config.yaml
train_examples: 50862
crop_scale_min: 0.5
encoder_activation: "hardswish"
fusion: "prefix"
residual_init: "none"
optimizer: "adamw"
max_grad_norm: 1.0
Rows from block 6 of the fusion encoder of a small model that answers yes/no questions on an image's attributes, named by matrix and row number. Rows with one number belong to one neuron. Each number is 128 + 24 x the weight over its row's rms, rounded and kept within 0 to 255. All counts start at 0. After the name is the row's rms in percent of the matrix's.
Before each neuron's rows are labels from the 100 texts, of 14848, where the neuron reaches its highest value: "tokens" is the input token at the peak. Only what is clearly more common there than usual is listed. The data: photos with spoken descriptions (Open Images, Localized Narratives). In brackets: how many of the 100.
# fc1: MLP up (fusion_encoder.blocks.6.mlp.fc1.weight, 512x128), inputs 0-127
# fc2: MLP down (fusion_encoder.blocks.6.mlp.fc2.weight, 128x512, transposed), outputs 0-127

tokens: "food" (21); "bowl" (16); "plant" (8); "playing" (8)
fc1.457 066 [103  96 134 128 134 136 159  90 102  72  98 142  72  86 135 101 108 152 129 176 160 129 153 114 103 118 127 146 132  75 133 134 123 139  86 119  94 136  91  84 115 109 127 115 104 123 127 111 126  97 100 154 130 152 112 145 138 116 147  70  90 128 154 112 175 155 129 135  90 126 137 119 142 113 117 149  94  86 114 138 155 149 152 113 156 105 161 205 111 136 126 143 142 125 132 116 117 138 123 102 101 121 147 107 109 146 143  93 150 150 110 109 111 118 109 106 147 102 110 124 155  93 121 141 127 117 154 124]
fc2.457 077 [127 124 100 117 111 160 116 149 110 161 120 143 103 171 140 128 125 100  92 101 136 124  74 116 162 135 114  90 145 142  88  83 112 105 138 175 116  94  93 115 150 143 160 121 126 116 150 148 130  90 141 118 111 118 149 133 129 151 107  81 124 114 109 101 124  99 109 130 109 138 114 151 132 123 102  83 103 147 159 142 117 142 179 147 126 151 157  76 113 137 112 100 163 104 115  85 134 128 163 118 149 101 134 110 186 136 131 175 112 137 148  98 141 109 111 128  86 121 100 114 115 156 151 105 140 150 138 168]

tokens: "lights" (21); "windows" (7)
fc1.423 068 [ 93 144 137 127 136 150  76 132 143 197 114 127 121 166 158 171 146 141  96  99 159 116 133  87 118 152 127 137 131 134 123 138 146 163 134 171 153 148 134 122 118 117 117 120 153 128 111 143 116 131 132 116 153 113 113 111 149 116 126 109 112 131  92 122  98  60 134  93 105 124 131 180 124 138 143 142 104 138 135  99 101 165 127 140 130 157 148 151 113 133 124  77 156  92 144 109 158 156 138 154 110 183  78 124 196 145 123 142 127  81 121 142 148 143 126 139  89 136 110 145 117 115 137 102 133 117  91 133]
fc2.423 076 [119 134 172 120 119 128 128 115 115 128 124 131 127 129 138 124 151 125 144 110 122 102 144 118 145 112 102 118 112 124 158 159 147 140 124  67 202 133 171 140 133 118 126 105  89 141 122 146 143 166  80 124 130 114 143 105 146 148 155 155 167 111 159 136 126 118 162 146 160 110  76  53 145 134 108 166 135 131 163 126 139 101 128  82 133 126  95 119 141 134 108 116 165 178 131  92 105 140 121 121 129 133 132 132  60 130 132 123 165 152 107 145 105 134 158 162 171 143 132 107 146 114 115  89 135 126 115 105]

tokens: "plant" (32); "flower" (15); "tree" (14); "food" (7)
fc1.50 076 [174 119  98 145 142 102 167 117 135 118  97 148 141 124 142 130 149 141 148  80 126 158 152 133 121  88 114 118 142 136 155 122 125 135 131  67  75 103 156 101 117 109  99  93 112 114 161 106 107 109 179 116 112 102 123 130 131 117 155 132 126 127 128 159 117 121 161 106 127  88 138 114 145 100 123  94 170 148 120 157 162 132 112 129  84  65 142 138 136 125 142 147 103 153 106 130 106 129 142 109 134 140 158 123  43 138 130 165 119 121 133 135  80 110  94 120 141 135 121 152 130 148 128 136 123 162 162 159]
fc2.50 081 [135 138 117 172 136 189 149 124 136 164 102 137 111 126 155 101 103 155 144 164 166 141 107 126 113  97 159 128 110 163 141 145  95 142 133 236  97 163 125 119 124 143 119 114 115 130 135 144 140  88 122 114 118 125 145 169 126 135  76 127 116 139 127 134 142 115 124 130 135 125 156 114 105 137 126 123 116 116 104  78 155 181 145 167 112 172  93 107 138 121 128 144 181 119 166 102 141 118 146  98 129 111 107 128 177 128 122 107 124  96 128 130 142 131 133 149 153  95 132 137 123 111 124 126  90 125 118 151]

tokens: "lights" (13)
fc1.95 050 [139 137 107 135 151 150  94 128 162 133 109 101  97 135 121 110 115  94 110 144 140 140 137 145 126 115 156  97 124 119  95 135 173 171 136 161 172 120 118 116 125 115 135 161 147 113 138  89 131 119  73 129 151 141 111 111 101 111 148 156 130 103 123 155 134 113 100 104 145 119 104 158  78  67 104 113  74 119 147 140 130 103 118 147 105 158 145  93 148 139 143 135 158  98 146 101 149  91 127 143 130 171 127 149 157  78 118 106  78 119 115 119 189 157 133 105  88 127 115 156 128 115 139 131 129  93 119 101]
fc2.95 074 [136 140 132 117 125 106 133 159 126  99 154 163 136 114 115 110 169 134 135 106 112 100 138 129 102 160  91 107  82 151 127 158 101 123 101  68 141  85 115 122 146 127 140  89  60 114 134 140 145 159 120 152 145  83 155  92 107 106 101 127 140 140 144 125 149 144 142 146 146  99 116 137 117 123 110 130 133 120 149 150 111 105 139  96 142  86 126 107 136 176 134 104 113 120 146 120  84 114 124 125 176 135 150 128  87 113 144 171 157 139  70 163 112 153 121 138 132 136 140  72 157 128 154 124 107 170 133 152]

tokens: "sky" (23); "wearing" (10); "buildings" (7)
fc1.358 052 [187  92  83  96 149 132 158 133 124 161 110 127 148 105 143 109 111 164 133 124  80 124 125 106 136 162 148 161 128 173 167 138 116 119 113  89 124 112 141 109 124 155 129 128  68 115 138 145  98 131 106 146 108 132 147 123 146 173 112 164 126 135 137  84 126 145 125 144  94 115 181  95 116 102 119 154 124 143 144 130 164 126  90 121 121  98 105  94 111 123 121 166  80 166 110 116 119 130 141  94 104 140 128 136 108 162 138 176 150 156 134 116 111 144  98 151 131 166 135  96  98 135 151  91 122 142 114 131]
fc2.358 067 [149 140 140 128 148 158 142 121 150  90 120 122 107 120 128 138 145 150 169 168 156 149 144 153 118 130 174  92 144 104 151 145 141 148  88 157  92 129 103 122 144 123  83 105 167 153 123  94 123 115 104 102 147  81 162 132 149 143  94  84 152 130 120 164 165 125 213 119  85 146 156 139 108 152 136 115 119 109  81 118 136 126 138 127 138 122 127 110 152 174 113 106  97 111 126 140  97 184 148 124 139 128 161 162 150 124 118 104 100 113 141 119 110 109 126 110 134 111 116 113 138 132 122 147 138 106  97  93]

tokens: "lights" (7)
fc1.123 060 [ 94 170 122 142 144 153 126 145 147 165 161  89 115 134 101 140 116 104 118  94 177  59 130 134 112 121 140  87 147 134 114 144 133 106 112 123 149 111 116 125 124 120  92 120 111  81  98 133 159 184 122 102 133 173 135 167 107 162 114 144 122 133  98 144 115  92 118 126 149 137 123 111 120 153 107 142 150 143 114 102 154 119 124 107  98 128 157 135 112 112 138 153 147 136 109  93 171 129 152 107  77 122  82 129 166 117 114 118  77  93 100 131 170 124 122 126  82 118 137 117 119 143 138 122  90  92 109 120]
fc2.123 075 [137 108  98  73 153 121 123 125  86 112 132 115 111  90 124 110 165 143 181 121 127 155 145 137 160 118 112  76 128 111 149 211 152 128  96 134 118 126 111 117 136 118  93 154 104 123 118 122  92 134 125 129 134 130 148 103 121  98 149 113 106 133 133 140 110 154 119 114 131  62 113  87 125 128 147 104 145 139 164 147 118 159 130 115 143  93 143 146 111 144 156 112  96 116 142 118 106 115 127 148 151 148 129  90 105 149 112 180 124 160  68 159 105 161 142 124 175  96 128 119 124 154 138 162 122 147 122 129]

tokens: "food" (26); "poster" (23); "paper" (8)
fc1.197 058 [ 82 139 107 143 127 100 114 120 130 128 104 110 127 146 103 131 138 158 182 106 162 129 148 122  55  85  79 163 124 143 130 131 125 101  96 120 160 138 133  83  76 140 169 125 123 143 134  93 120 110 137 159  96 120 108 119 108 149 167 124 135 160 133 139 115 172 106 108 156 140 129 130 158 134 118 126 145 170 159 139 114 124 119 140 127 145 135  98 108  99  98 140 183 130 128 127 186 119 115 108 130 100 183 104 167 106 141  92 126 153 124  95 115 121 107 136 133  97 133 152 116 116  99 147 113 120 149 138]
fc2.197 077 [117 119 106 122 120 141 144 120 140 141 131 136  96 132 114 140 125 156  80 133 127 137 106 109 193 117 143 159 125 145 113 104  83 104 128 143 134 185 147 144 121 159 128 139 147 160 130 138 140  74 171 141 120 121 119 146 138 155 120 118 149 145  93  79 130  96 140 148 118 127 114  76  93 131 119 129 130 102 146 123 157 133 145 164 101 184 131 154 125 122 122 130 160  91 100 158 120  88 116  90 115 130 117 177 113 135 130 129 177 126 137 128  74 103 139 133 117 151 162 114 159 167  81 117 154 133 106 165]

tokens: "sky" (33); "plants" (19); "trees" (15); "plant" (12)
fc1.72 063 [ 98 109  98 137 147 140 131 125 117 160  92  84 123 129 157 131 123 149 152 134 141 141 131 148 145 119 111 109 127 152 120 114  98 139 113 152  62  86 160 143  95 119  71 101 148 128 122 103  87 141 160 189  88 139 121 137 101 127 163 151 148 150 170 131 126 125 115 112 119 148 115 125 139 111 132 156 119 144 121 122 148 146 194 115 124 111 136 167 110 123 125 152 167 130 119 124 116 125 108 130 137 130 151 136 151 128 133 130 109 136 177  69 110 100 151 156 124  84 135 184 150 129 143 119 112  97 182 125]
fc2.72 089 [136 153 131 149 124 176 144 125 138 151 128 142 110 105 122  99 131 108  59 138 118 114  78 114 161 136 126 126 130 156 172 133 114 117 123 132  98 108 144 133 147 151 153 104 106 131 125 122 146 113 133 139 113 125 153 141 117 142 134 121  97 131 123 129 164 125  84 125 139 108 118 139 134 112 125  87 131 141 167 117 145 172 107 158 120 118 139 125 126 106 157 138 111  88 108  43 111 148 136 141 115 128 105  85 191 159  68 182 121 121 120 111 145 120 164 165  93 131 154 101 111 111 146 133 118 181 142 143]

tokens: "sky" (12)
fc1.134 047 [142 106 128 113 146 144 124 137 124 184 149 109  91  93 133 137 137 142 120 135 126 100 182 189 131  95 128 112 128  80 111 126 134 132 124 155 151 125 176 170 116 120 122 115  94 121 117 114 146  85 129 139 150  85 141 136 147 113 141 177 118 116 149 159 172 133 136 172 131 133 119 101 148 137 105  90 140 112  68 128 139 128 123 121 134 140 104 107 114 138 112  93 120 133 120 142 137  80 108 102 105  85 161 159 119 136 134 150 103 107 104 162 161 174 117 124 172 146 115 122 134 124 120 131 108 103  99 180]
fc2.134 063 [127 132 105 140 131  67 135 129 153 154  96 133 127  97 132 156 147 152  87 156 151 117 128 152 119 183 160 135 106 123 136 114  84  94 147 128 143 144 136 133  87 126 174 129 143 147 111 160 140 110 154 110 136 164 134 132 127 167 133 110 117 103 113 150 148 121 141 126  95 150 164 153 108 114 114 122 112  99 138 164  79  98  99 169  97 112 128 159 123 138 136 160  83 117 139  69 134 159 150 144 124  95 108 130  93  65  98 132 111 104 117 157 104 121 109 115 111 155 156 158 164 114 148 137 138 131 145 132]

tokens: "sky" (20); "table" (15); "dark" (7); "white" (7)
fc1.187 062 [129  87 176 127 120  94 153 118 128 150 124 102 117 116 143 121 106 141 155 101 112 118 115 105 125  80  96  92 136  96 102  87 124 115 163 110 129 141 145 132 140 100  92 137 143 154 122  74 128 143 133 176 107 108  99 105 105  89 153 117 114 157 106 129 109 102 142 102 101 108 165 151 117 129 143 145 132 131  98 141 108 106 153 170 166 147 132 168 138 119 140 121 145 157 145 128 143  92 145 113 131 102 134  93 167 175 109 116 141  90 117 120 114 173 153 138 171 131  89 173 137 119 148 123 152 140 170 161]
fc2.187 079 [171 109 134 128 114 123  90 162 134 170 137 149 125 140 148 118  95 125  71 124 139 122  95 112 100 124 165 112 132 120 148 116 132 123 148 125 116 151 150 117 150 157 138 136 146 201 148 185 109 117 152 208  99 107 119 150 129  99 116 132 137 133 113 156  98 118 144  93 125 150 131  87 141 109 127 109  84 113 108 116 146 139 194 141 142 132 122  97 124 170 148  97 144 147 138 119  99 111 139 136 114 122 116 179 116 142 151 101 143 104 133 100 148 148 169 164 149 125 128  91 117 126 131 139 146 153 128 127]

tokens: "lights" (12); "mic" (10); "men" (7)
fc1.233 056 [ 79 149 125 111  95 134 173 139 145  93 126 115 140 121 108 113  87 127 118 104 163 107  98 152 107 161 116 132  90 144 173 146  92  78 170  87 131 104  98 181 153 133 172 124 132 119 119 148  92  96 137 163 149  73 127 111 115 128 137 118 133 119 144 117 141 132 161  89 118 124 128 140  84 134  93 124 155 121 143 100  98 137 129 147 127 130 120 137 114 116  94 104 111  95 163 130 127 156 129 149 129 126 137 126 113 115 114 146 112 127 108 156 121 138 109 120  85  98 129  76  83 172 165 151 122 117 111 145]
fc2.233 100 [134 106 153 139 124  95 151 135 110 137 131 114 135 148 136 140 140 162 219  97 159 126 168 112  91 119 137 151 100 110 126 137 135 148 117 128 141 144 173 133 118 152 157 148 187 152 134  61 125  97 159 128 140 152 110 123 149 106 153 143 156 141 135 111  90 142 150 109 143 153 141 122 121 161 117 121 158 117 123 162 135 114 124 131 175 115 148 137 127 160 137 141 132 143 151  96 181  97 142 126 110  93 152 153 123 168 176 122  85 143 131 133 106 123 100 110 161  98 127 150 137 129  91 112 135 141 112  95]

tokens: "guitar" (9); "wearing" (9); "mic" (8); "singing" (7)
fc1.160 067 [125 102 149 147 124 172 120 118 150 163 133 137 120 133 132 131 131  84 161 172 157 125 112 126 129 171 160 140 108 126 174 120 111 137 154 129  82 125  88 116 115 139 138 146 140 102 126 168  95 111 159 154 122 108 185 127 120 118 135 112 139 132 188  88 148 174 122 138 111 158 144 127 109 158 156 181 161 137 136 121 175 123  91 107 149  85 118 110 118 146 130 102  88 102 124 103 110 104 126 111 146 148 131 122 115 120 140 142 159 137 104 158 166 110 158 123 140 140 130 109 179 145 109 157 127 114  80 130]
fc2.160 073 [138 109 145 134 139 128  96 153 109  99 144  97 154  90 109 137 131 139 167 155 115 122 122 155 150 142 140 147 111 102 111  86  99 120 130  76 152  95 134 153 146 145 126 136  98 106 135 139 120 128 144 111 165 166 131 135 125 154 123 122 109 126 132 165 154 111 116 142 143 132 133 126  92 155 108  93  90 151 125 210  96  98 166 101 125 100 179 142 117 112 182 118 107 114 109  93 141 115 112 129 129 135 118 141 173  94  87 123 104 197 111 128 126 121 103 113  84 118 132 110 159 104 151 122 129 115 138 133]

tokens: "guitar" (11); "mic" (7)
fc1.401 063 [145 148 146 158 152 168 129 110 145 127 106 104 107  80 135  82  98 116 136 155 125 111  90 159 146 139 160 142 132 109 102 122 120 104 113 145  89 134 127 133 129 155 140 116 148 105 138 169 156 141 153 138 156 124 171 136  97 150  77 123 146 116 104 101 157 110  78 109 127 137 128 129 133 116 157 149  94 131 120 134 155  98 143 159 149 175 103 132 129 139 141  77 142 118 142 121 163  94  74 173 132 190 143  83 123 148 132 119 122 111 103 151 162 109  91 133 116 162 153 136 132  99 146 129 144 131 114  98]
fc2.401 069 [ 85 134  86 112 160 108  90 128 122  86 129 107 131  89 139 120 138 107 180 121 106 166 172 124 139 137 140 128 100 128 144 174  97  93 110 136 151  90 130 141 122 140 115 132 130  99 106 109  96 161 106 127 147 117 110 133 113 118  93 148 117 143 168 122 189 156  97 130 126 137 101  90 139 147 122 167 171 188 137 114 142 119 123 111 180  93 106 148 127 157 139 119 123 129 106 102 105 134 135  75 140 134 107 109 112 113 118  73 145 150 118 119 103 101 127 124 103 134 101 130 111 146 128 144 115 107  99  95]

tokens: "plant" (20); "flower" (17); "food" (17); "flowers" (8)
fc1.428 069 [104  91 111 118  92 156 175 105 105 116 139 137 144 131 119 145 130 167 125  97 115 142 127 133 113 126 127 119 168 114 124 122  93 116  96  80  56 116 130 116 146 110 116 121  57 120 122 127 103  63 172 150 118 141 132 117 125 126 148 104 112 165 129 184 112 137 145 104 128  95 120 140 139 121 129 123 159 150 126 185 140 117 171 119 115 117 136 156 103 143 159 173 124 140 108 122 116 129 172 160 115 121 115 105  71 119 120 122 138 162 140 148  89 125 107 108 134 121 155 140 117 148 120 142 118 149 162 128]
fc2.428 080 [153 115 129 147 107 153 127 121 146 159 145 104  84 128 135 117  50  94 115 146 152 136 162 102 124 134 173 163 155 115 113 110 127 144 105 168  66 146 141 136 135 124 114 114 154 159 120 125 109  72 143 128 139 129  94 147 118 118 123 113 114 147 138 139 110  97 125 121 145 175 120 152 141 106 123 111  98 120 139  79 133 158 180 142 127 128 145  99 139 102  97 137 170 108 125 110  95 121 115 104 124  95 117 156 171 124 110 143 105 109 158  86 188 129 107 154 128 101 133 136 140 126 152 124 124 138  89 156]

tokens: "guitar" (18); "lights" (16); "screen" (15); "white" (7)
fc1.459 186 [142 132 122 144 100 107  70 148 132 168 108 120 140 103 100 168 110 157 133 123 170 153 113 111 134 137 130 108 160 107 117 133 126  87 119 115 144 127 140 148 113  90 102 112 138 104 152 109 119 167 127 162 115 138 123 124 163 123 112 146  72 165 144 150 142 149 134 111 116 118 148 117 105 137 145 145 107 128 120 142 128 174 153 111 141 100 104 153 141 124 124 144 183 131 171 121 116 124 122 178 103  85  91 150 163 136  74 105 167  98 151 113 108 143 125 128 125 112 104 203 126 140 112 159 163 114 108 145]
fc2.459 188 [105 103 170 125  87 105 130 201 136 106 130 134 128 107 137 120 101 106 118 146  95 111 128 140 128 118 106 111 156 163 138 118 118 132 137 141 126 156  87 146 119 140 141  95 149  94 136 106 100 125 117  53 153 138 130 131 131 125 137 122 128 120 126 129  73 111 153 158 127 157 146 118  88 140 110  96 113 156 142 134  92 102 114 132 119 161 144  88 117 144 120 109 109 142 119 130 115 157 102 132 130 177 175 152 131 130 149 126  87  60 120 144 188 133  97 154 161 125 132 126 115 134 141 139 179 139 150 144]

tokens: "food" (30); "trees" (16); "plant" (11); "flower" (9)
fc1.94 057 [100  90 150  88 109 146 155 134 140 121 115 105 154 150 119 150 125 139 158 132 147 175 120 164 108 112  98 148 114 110 111 198 111 149 105 119  67 177 144 103 170 124 148 140 154 135 141 121 115 113 143 172 116 128 183 136 157 125 182 134 160 139 122 136 102 160 124 131 124 125 142 146 126 145 117 128 140  94 140 175 137 131 128 106  99 134 118 171 119 110  92 134  88 129 118 117  77 114 156 127 113 151 121 106 138 147 157 164 116 150 151 100 114  97 141 136 150 131 110 161 138 136 125 143 109 155 174 103]
fc2.94 074 [153 147 124 147  95  87 115 104 135 114 140 124 134 138 104 126 112 119 115 102 161 150 134 131 142 130 152 124 120 112 162 120 144  90 144 161  99 110 138  81 132 155 164 128 149 161 131 120 151  64 137 108 123 141 115 141 111 128 113  99  80 137 122 145 142 119  86  90 127 160 102 125 133 143 106 102 120 136 150  73 125 112 153 131 123 148 108 117 119 129  96 116 158  96 120  75 116  93 149 117 137 110  91 159 170 137  95 139  70 120 126 109 146 145  81 143  72 135 175 141 149 149 107 137 169 132  93 125]

tokens: "food" (24); "dark" (20); "poster" (7); "blur" (7)
fc1.144 062 [153 119 115 126 144  84 135 109 126 147 140 105 147 112 159  89 124 166 166 121 145 112 139 116  86 104  70 138 133 122 154 126 126 114 134  91 106  99 137 138  63 115 116 118  54 110 149 142 107 131 184 128 140 138 156 127 131 120 164 156 128 139  79 150  93 141 142 113 124  81 138 115 110 130 124 127 145 117 140 153 165 121 124 113 136 117 148 146 141 133 156 115 106 114 174 132 139 120 164  58 154 112 142 120  98 138 129 132 158 123 131 121 117 178 113 140 100 110 141 101 123 156 117 123 133 122 166  77]
fc2.144 082 [145 115 143 150 144 184 145 138 137 160 144 105 113 142 130 108  80 114 127 135 149 138 123 142 124 126 140 114 129 118 111 139 117 115 105 183 143 163 118 161 122 121 109 108 198 141 117 133 100 125 128 110 114 114 101 118 128 118  81 121 112 128 145 157 152 110 143 118 143 146 139  97 135 134 144 160 106 184 121  76 145 146 172 164 125 150 117  57 135 101 116 156 173 121 119 165 150 119 109 162 112 107 127 170 166 126 146  82 110 113 146  98 169 145 122 144 158 127 110 131 173 122 125 144  93 133 113 154]

tokens: "green" (40); "dark" (30); "trees" (10)
fc1.172 065 [129 129 141 172 142 124 139 125 148 161 123 122 141  93 147 125 103 109 114 159 142 124 109 171 100 112 136  95 151 109 126 115 145 122 111 178 122 102  58 111 129 175 141 173 114 126 121 137 121 139  85 152 144 152 100 156 136 110  76 159 127 139 122 152 149 136  99 113  98 115 131 154 166 111 149 143  80 154 128 132 124 118 156 107 148 195  96  94 172 108 140 116 152 107 146 101 141  82 110 149 124 102 142 132 150 106 105 126 146  90  96 142 144 128 125 121 135 127 104 139 119  87 156 156 130 124 100  93]
fc2.172 077 [110 148 117 105 118 141  84 138 125 153 162 102 119 127 100 154 148 108  79 138 123  80 120 126 135 125 107 161 123 109  93 134 119 116 117  92 142 144 182 148 146 133 133 135 144 130 154  84 109 133 157 138 156 110 125 152 126 158 167 130 128 116 160 133 116 129 138 120  96 161 112  79 136 125 106 128 124 110 158 191  97 136 100 124 144 128 151 110 107 120 134 117  99 166 139 119  76 136 128 126 139 164 174 167  82 175 145 141  95 201 124 135 120 125 153  98 135 134 153 128 135 144 154 143 139 153 167 121]

tokens: "green" (27); "grass" (17); "lights" (15); "flowers" (10)
fc1.442 063 [127 123 155 148 145 152 116 133 121 173 101 158 113 135 115 114 110 145  98 119 119 111 187 145 125  71 135 148 140 122 102 125 107 132 101 223 164 117 147 133 102 147 122 155 162 136 113  90 129 140 126 133 157 106 141 152 112 107 107 121 102 158 107 156 111  88 109 151 128 140 167 127 125 123 166 103  85 130 113 131 175 163 169 127 140 161  90 147 131 132 119 123 138 127 135 111 108 120 147 165 110 135 120  93 148 104 158  90 136 130  84 135 148 123 145 161 116 169 131 149 155 136 152 164 131 111 111 123]
fc2.442 078 [130 155 119 125 129  89 123 155 128 124 134 141 131 126 118 117 173 139 109 156  94 115 123 113 139 124  83 109  97  99 121 141 131 135 170  91 170 160 120 153 127 130 130 124  61 140 125 153 144 129 137 124 133 164 121 149 109 151 201 128 151 147 143  86 122 157 156 130 112 100 101 132 144 138 116 150 153 125 180 186 129 128  63 106 127 125 152 131 106 151 156  98 105 156  84  99 108 163 122 118 129 159 107 139 126 138 139 162 161 128 107 135 107 156 134 171  99 155 101 112 126 115 153 129 127 168 141 127]

tokens: "food" (29); "bowl" (15); "flower" (8); "plant" (8)
fc1.12 074 [100 112 116 100 123 172 185 119 109 121 125 135 102 133 169 163 123 189 157 121 145 177  97 131 130 105 119 143 141 116 129 126 100 103  93 102  65 104 157 100  76 100  94 157 106 131 139 110 131  99 123 140  94 154 108 103 114 142 170  89 123 139 142 169 127 113 114 100  98  84 136 141 168 145 131 104 118 126 135 158 122 120 127 126 143  90 166 133 108 124 121 147 167 144 160 164 109 127 166 109 107 148 122 137 156 143 138 129 117 136 133 105 130  83 136 126 115 114 132 163 127 121 133 117 128 120 179 137]
fc2.12 094 [134 124 103 142 129 108 140 133 164 188 125 127 119 134 121 101 123 123 108 108 148 114  96 131 136 109 146 118 140 143 112 103 110 129 142 180 103 160  88 125 146 124 143 102 144 168 138 141 119 101 151 103 117  87 147 157 110 116  74 112 129 142 132 124 139 138 110 134 151 175 125 104 130 126 129 130 150 156 149 104 161 147 176 153 106 200  89 116 130  84 114 136 163 111 142  41 135 103 137 102 144  82 164 116 154 173 125 146  99  95 154 110 144 121 128 144 132 132 111 134 136 122 110 147 136 159 114 131]

tokens: "guitar" (15); "singing" (7)
fc1.319 071 [166 117 123 147 126 103 191 144 166 146 115 130 103 108 103 100 106 128 161  98 111 102 141 135 135  96 134 142 136 132  77  72 124 109 113 136 146 117 126 153 135 113 129 128  94 103  91 127  75 131 116  88 104 134 123 145 118 137  81 116 135 134 138 110 164 173 153 127 103 112 184 112 116 107 109 148 142 109 130 134 111 144 102 131 183 127 142  98 123 101 174 125 155 166 143 117 118 142 125 118 119 186 141 115  97 137 122 112 102 106 141 109 114 131 192 141 125 128 143 143 124 121 169 173 121 123 126  95]
fc2.319 078 [128 129  31 110 140 103  73 141 105 121 126 119 110  70 124 126 110 122 121 102 114 120 124  98 103 139 122 143 111 145 118 132 103 129 106  94 136 112 101 168 140 129 160 141 132 141 123 120 158 161 124 131 135  87 156 117 143 120 149 130 105 129 125 160  97 129 148 146 139 128 156 101 144 140 111 175  84 168 136 144 177 138 152 113  86 138 122 164 125 127 120 105 171 150 138  93 141 110 113 123 140  90 131 157 136 109 158  95 113  89 131 146 154  60 154 130 144 114 128 126 119 115  97  92 122 133 124  97]

tokens: "food" (19); "plants" (16); "blur" (14); "bowl" (13)
fc1.213 075 [137  85 128 149 105 128 188  93  94 158 147 145 153 102 122 114 134 161 117 155 136 119 112 131  96 121 111 124 135 138  99 119 101 128 109  63  87 138 144 107 142 145 124 123  89 127 118 119 148 116 135 156 126 102 113 142 147 114 117 134 172 165 145 137 150 143 160 171 156  90 126 132 173 129 121 104 121  97 115 197 138 138 112  96 149 145 119 114 130 114 132 115 179 144 153  75 120 113 149 149 101 125 144  93  91 139 121 135 163 128  91 138  77 105 121 135 188 122 111 129 119 121 113 151 137 154 123 125]
fc2.213 084 [132 128 113 115  93 151  84 134 161 116 161 129 103 116 115 160 103 128  80 126 134 125 115 114 137 145 153 128 129 130 138 119 118 112  94 190 107 150  67 115 130 121 129 119 149 133 151 139 118 104 124 128 130 131 156 154 122 118  91  97  64 116 115 164 148 116 102 139 103 177 122 151 151 163 118  77 150 142 121  74 137 146 160 177 110 135 108 116 117 129 109 140 127  97 124 152 107 131 130 101 117 124  96 120 206 123 128 136 101 128 127 149 145  97 129 153 128 131 125 163 111 142 176 119 117 136 181 143]

tokens: "food" (28); "plant" (18); "bowl" (13); "plants" (8)
fc1.282 063 [123  92 137 127 118 146 169 111 114  93 143 147  93 137 120 151 133 163 141 128 133 169 107 107 134 129 112 149 137  99 140 177 104 123 106  82  72 126 143  95  83 129 173 125  96 131 145 103 122  77 152 140 123 147 104 123 133  86 145  90 112 145 132 116 143 168 153 114  99 104 110 142 172 157 165 126 128 101 171 166 144 152 134 133 143  95 138 133 124  84 103 123 125 154 158 109  88 132 170 118 164 146 137 118 122 158 163 120 143 134 136 103 118 106 144 135 147  79 142 157 119 105 114 161 124 143 140 153]
fc2.282 073 [129  93 106 151 126 141 115 132 105 146 110 143 102 124 161 106 102 122  62 131 151 110 111 138  85 134 195 135 148 160  96  68 121 127 118 153 116 152 125 136 145 118 145 110 156 153 119 150 103  95 115 113  96 123 149 145 142 128 117 117 118 118 132 150 124  93  87 131 130 181 129 139 140 123 112 117 112 136 130 126 143 167 152 143 101 188 143 142 133 135 123 152 158  87 136  94 119 144 125  94 119  86 169 158 137 172  63 142  79 112 133 138 157 105 118 133 112 137 160 102 145 150 134 103 145 141 139 137]

tokens: "lights" (23); "glass" (15); "ceiling" (11); "frames" (8)
fc1.447 069 [155 142 124 108 127 129 141 151 160 186 125 128 122 123 136 110 119 141  92 102 127 105 116 140 118  84 122 131 145 140  98 118 132 120 104 173 163 150 145 159 141 154 104 106 139 142 146 129 121 155  99  76 103 148 136 128 116 189 138 166  97 150 106 130 127 105 125  99 116 152 141 136 118 152 138 145 144 156  97  90 152 148 116 134 126 155 154  86 158 133 147 131 116 128 187 122 166 129 120 119 113 149  87 157 173 164 127 131 138 102 126 133 111 160 177 133 124 114 110 183  81  81 157 152 148 136 111 147]
fc2.447 083 [133 142 141  94 151 107  73 131 134 143 128 104 125 105 112 135 186 148 161 146 118 129  99 118 108 128 119 116 126  88 111 176 108 135 134 121 194 177 161 138 104 116 101 106 115 120 134 167 123 161 126 151 155  89 133 114 127 125 142 150 161 125 137 131 138 121 151 107 178  84 143  77 150 151 108 177 126 111 155 137 138  82 161 130 134 108 138 148 121 156  81 131 142 167 114 167 128 128 107 148 153 126 135 100 117  84 160  91 135 122 130 115 108 144 150 154 144 138 140 112 120 114 124 119  74 144 119 129]

tokens: "plant" (37); "flower" (16); "plants" (12); "bowl" (9)
fc1.125 065 [133 141 141 158 139 160 157 151 146 145  93 119 122  84 123  98 142 115 166 109 162 132  92 124 109 136 135 102 140 159 143 165 112 112 148 128  90 119 128 126 108 112 133 152 104 128  93  75 145 155 180 150 118  96 141 131 113 119 111 163 105 145 107 151 102 132 141 151 120 148  77  98 153 142 142 136 112 115 130 206  92 147 138 132 119 104 173 124  82 118 108 146 151 123 111 119 150 120 134  79 138  92 162 120 142 151 111 148 110 116 118  66 120 164 136 157 107 153 151 167 146 131 141 129 120 138 137 146]
fc2.125 079 [124 129 102 142 155 158 138 142 133 144 136 151 132  96 164 139 101 158 136 151 124 142 161 143 164 133 122 175 128 105 135 122 123 128 120 135 111 114  94 122 134 116 104 118 126 127 105 153 139 110  91  54 107 125 167 137 129 116 160  84 170 135  92 132  92 136 164 102 129 133 181 166  90  98 155  85 186 151 126 114 135 121 108 119 110 149  96 122 141 148 188 129 101 103 173 108 113 145 152 109 109 170 147 146 148 159  59 110 127 121 113 139 121 116 111 127 141 114 112 130 138 129 120 142 113 143 143 133]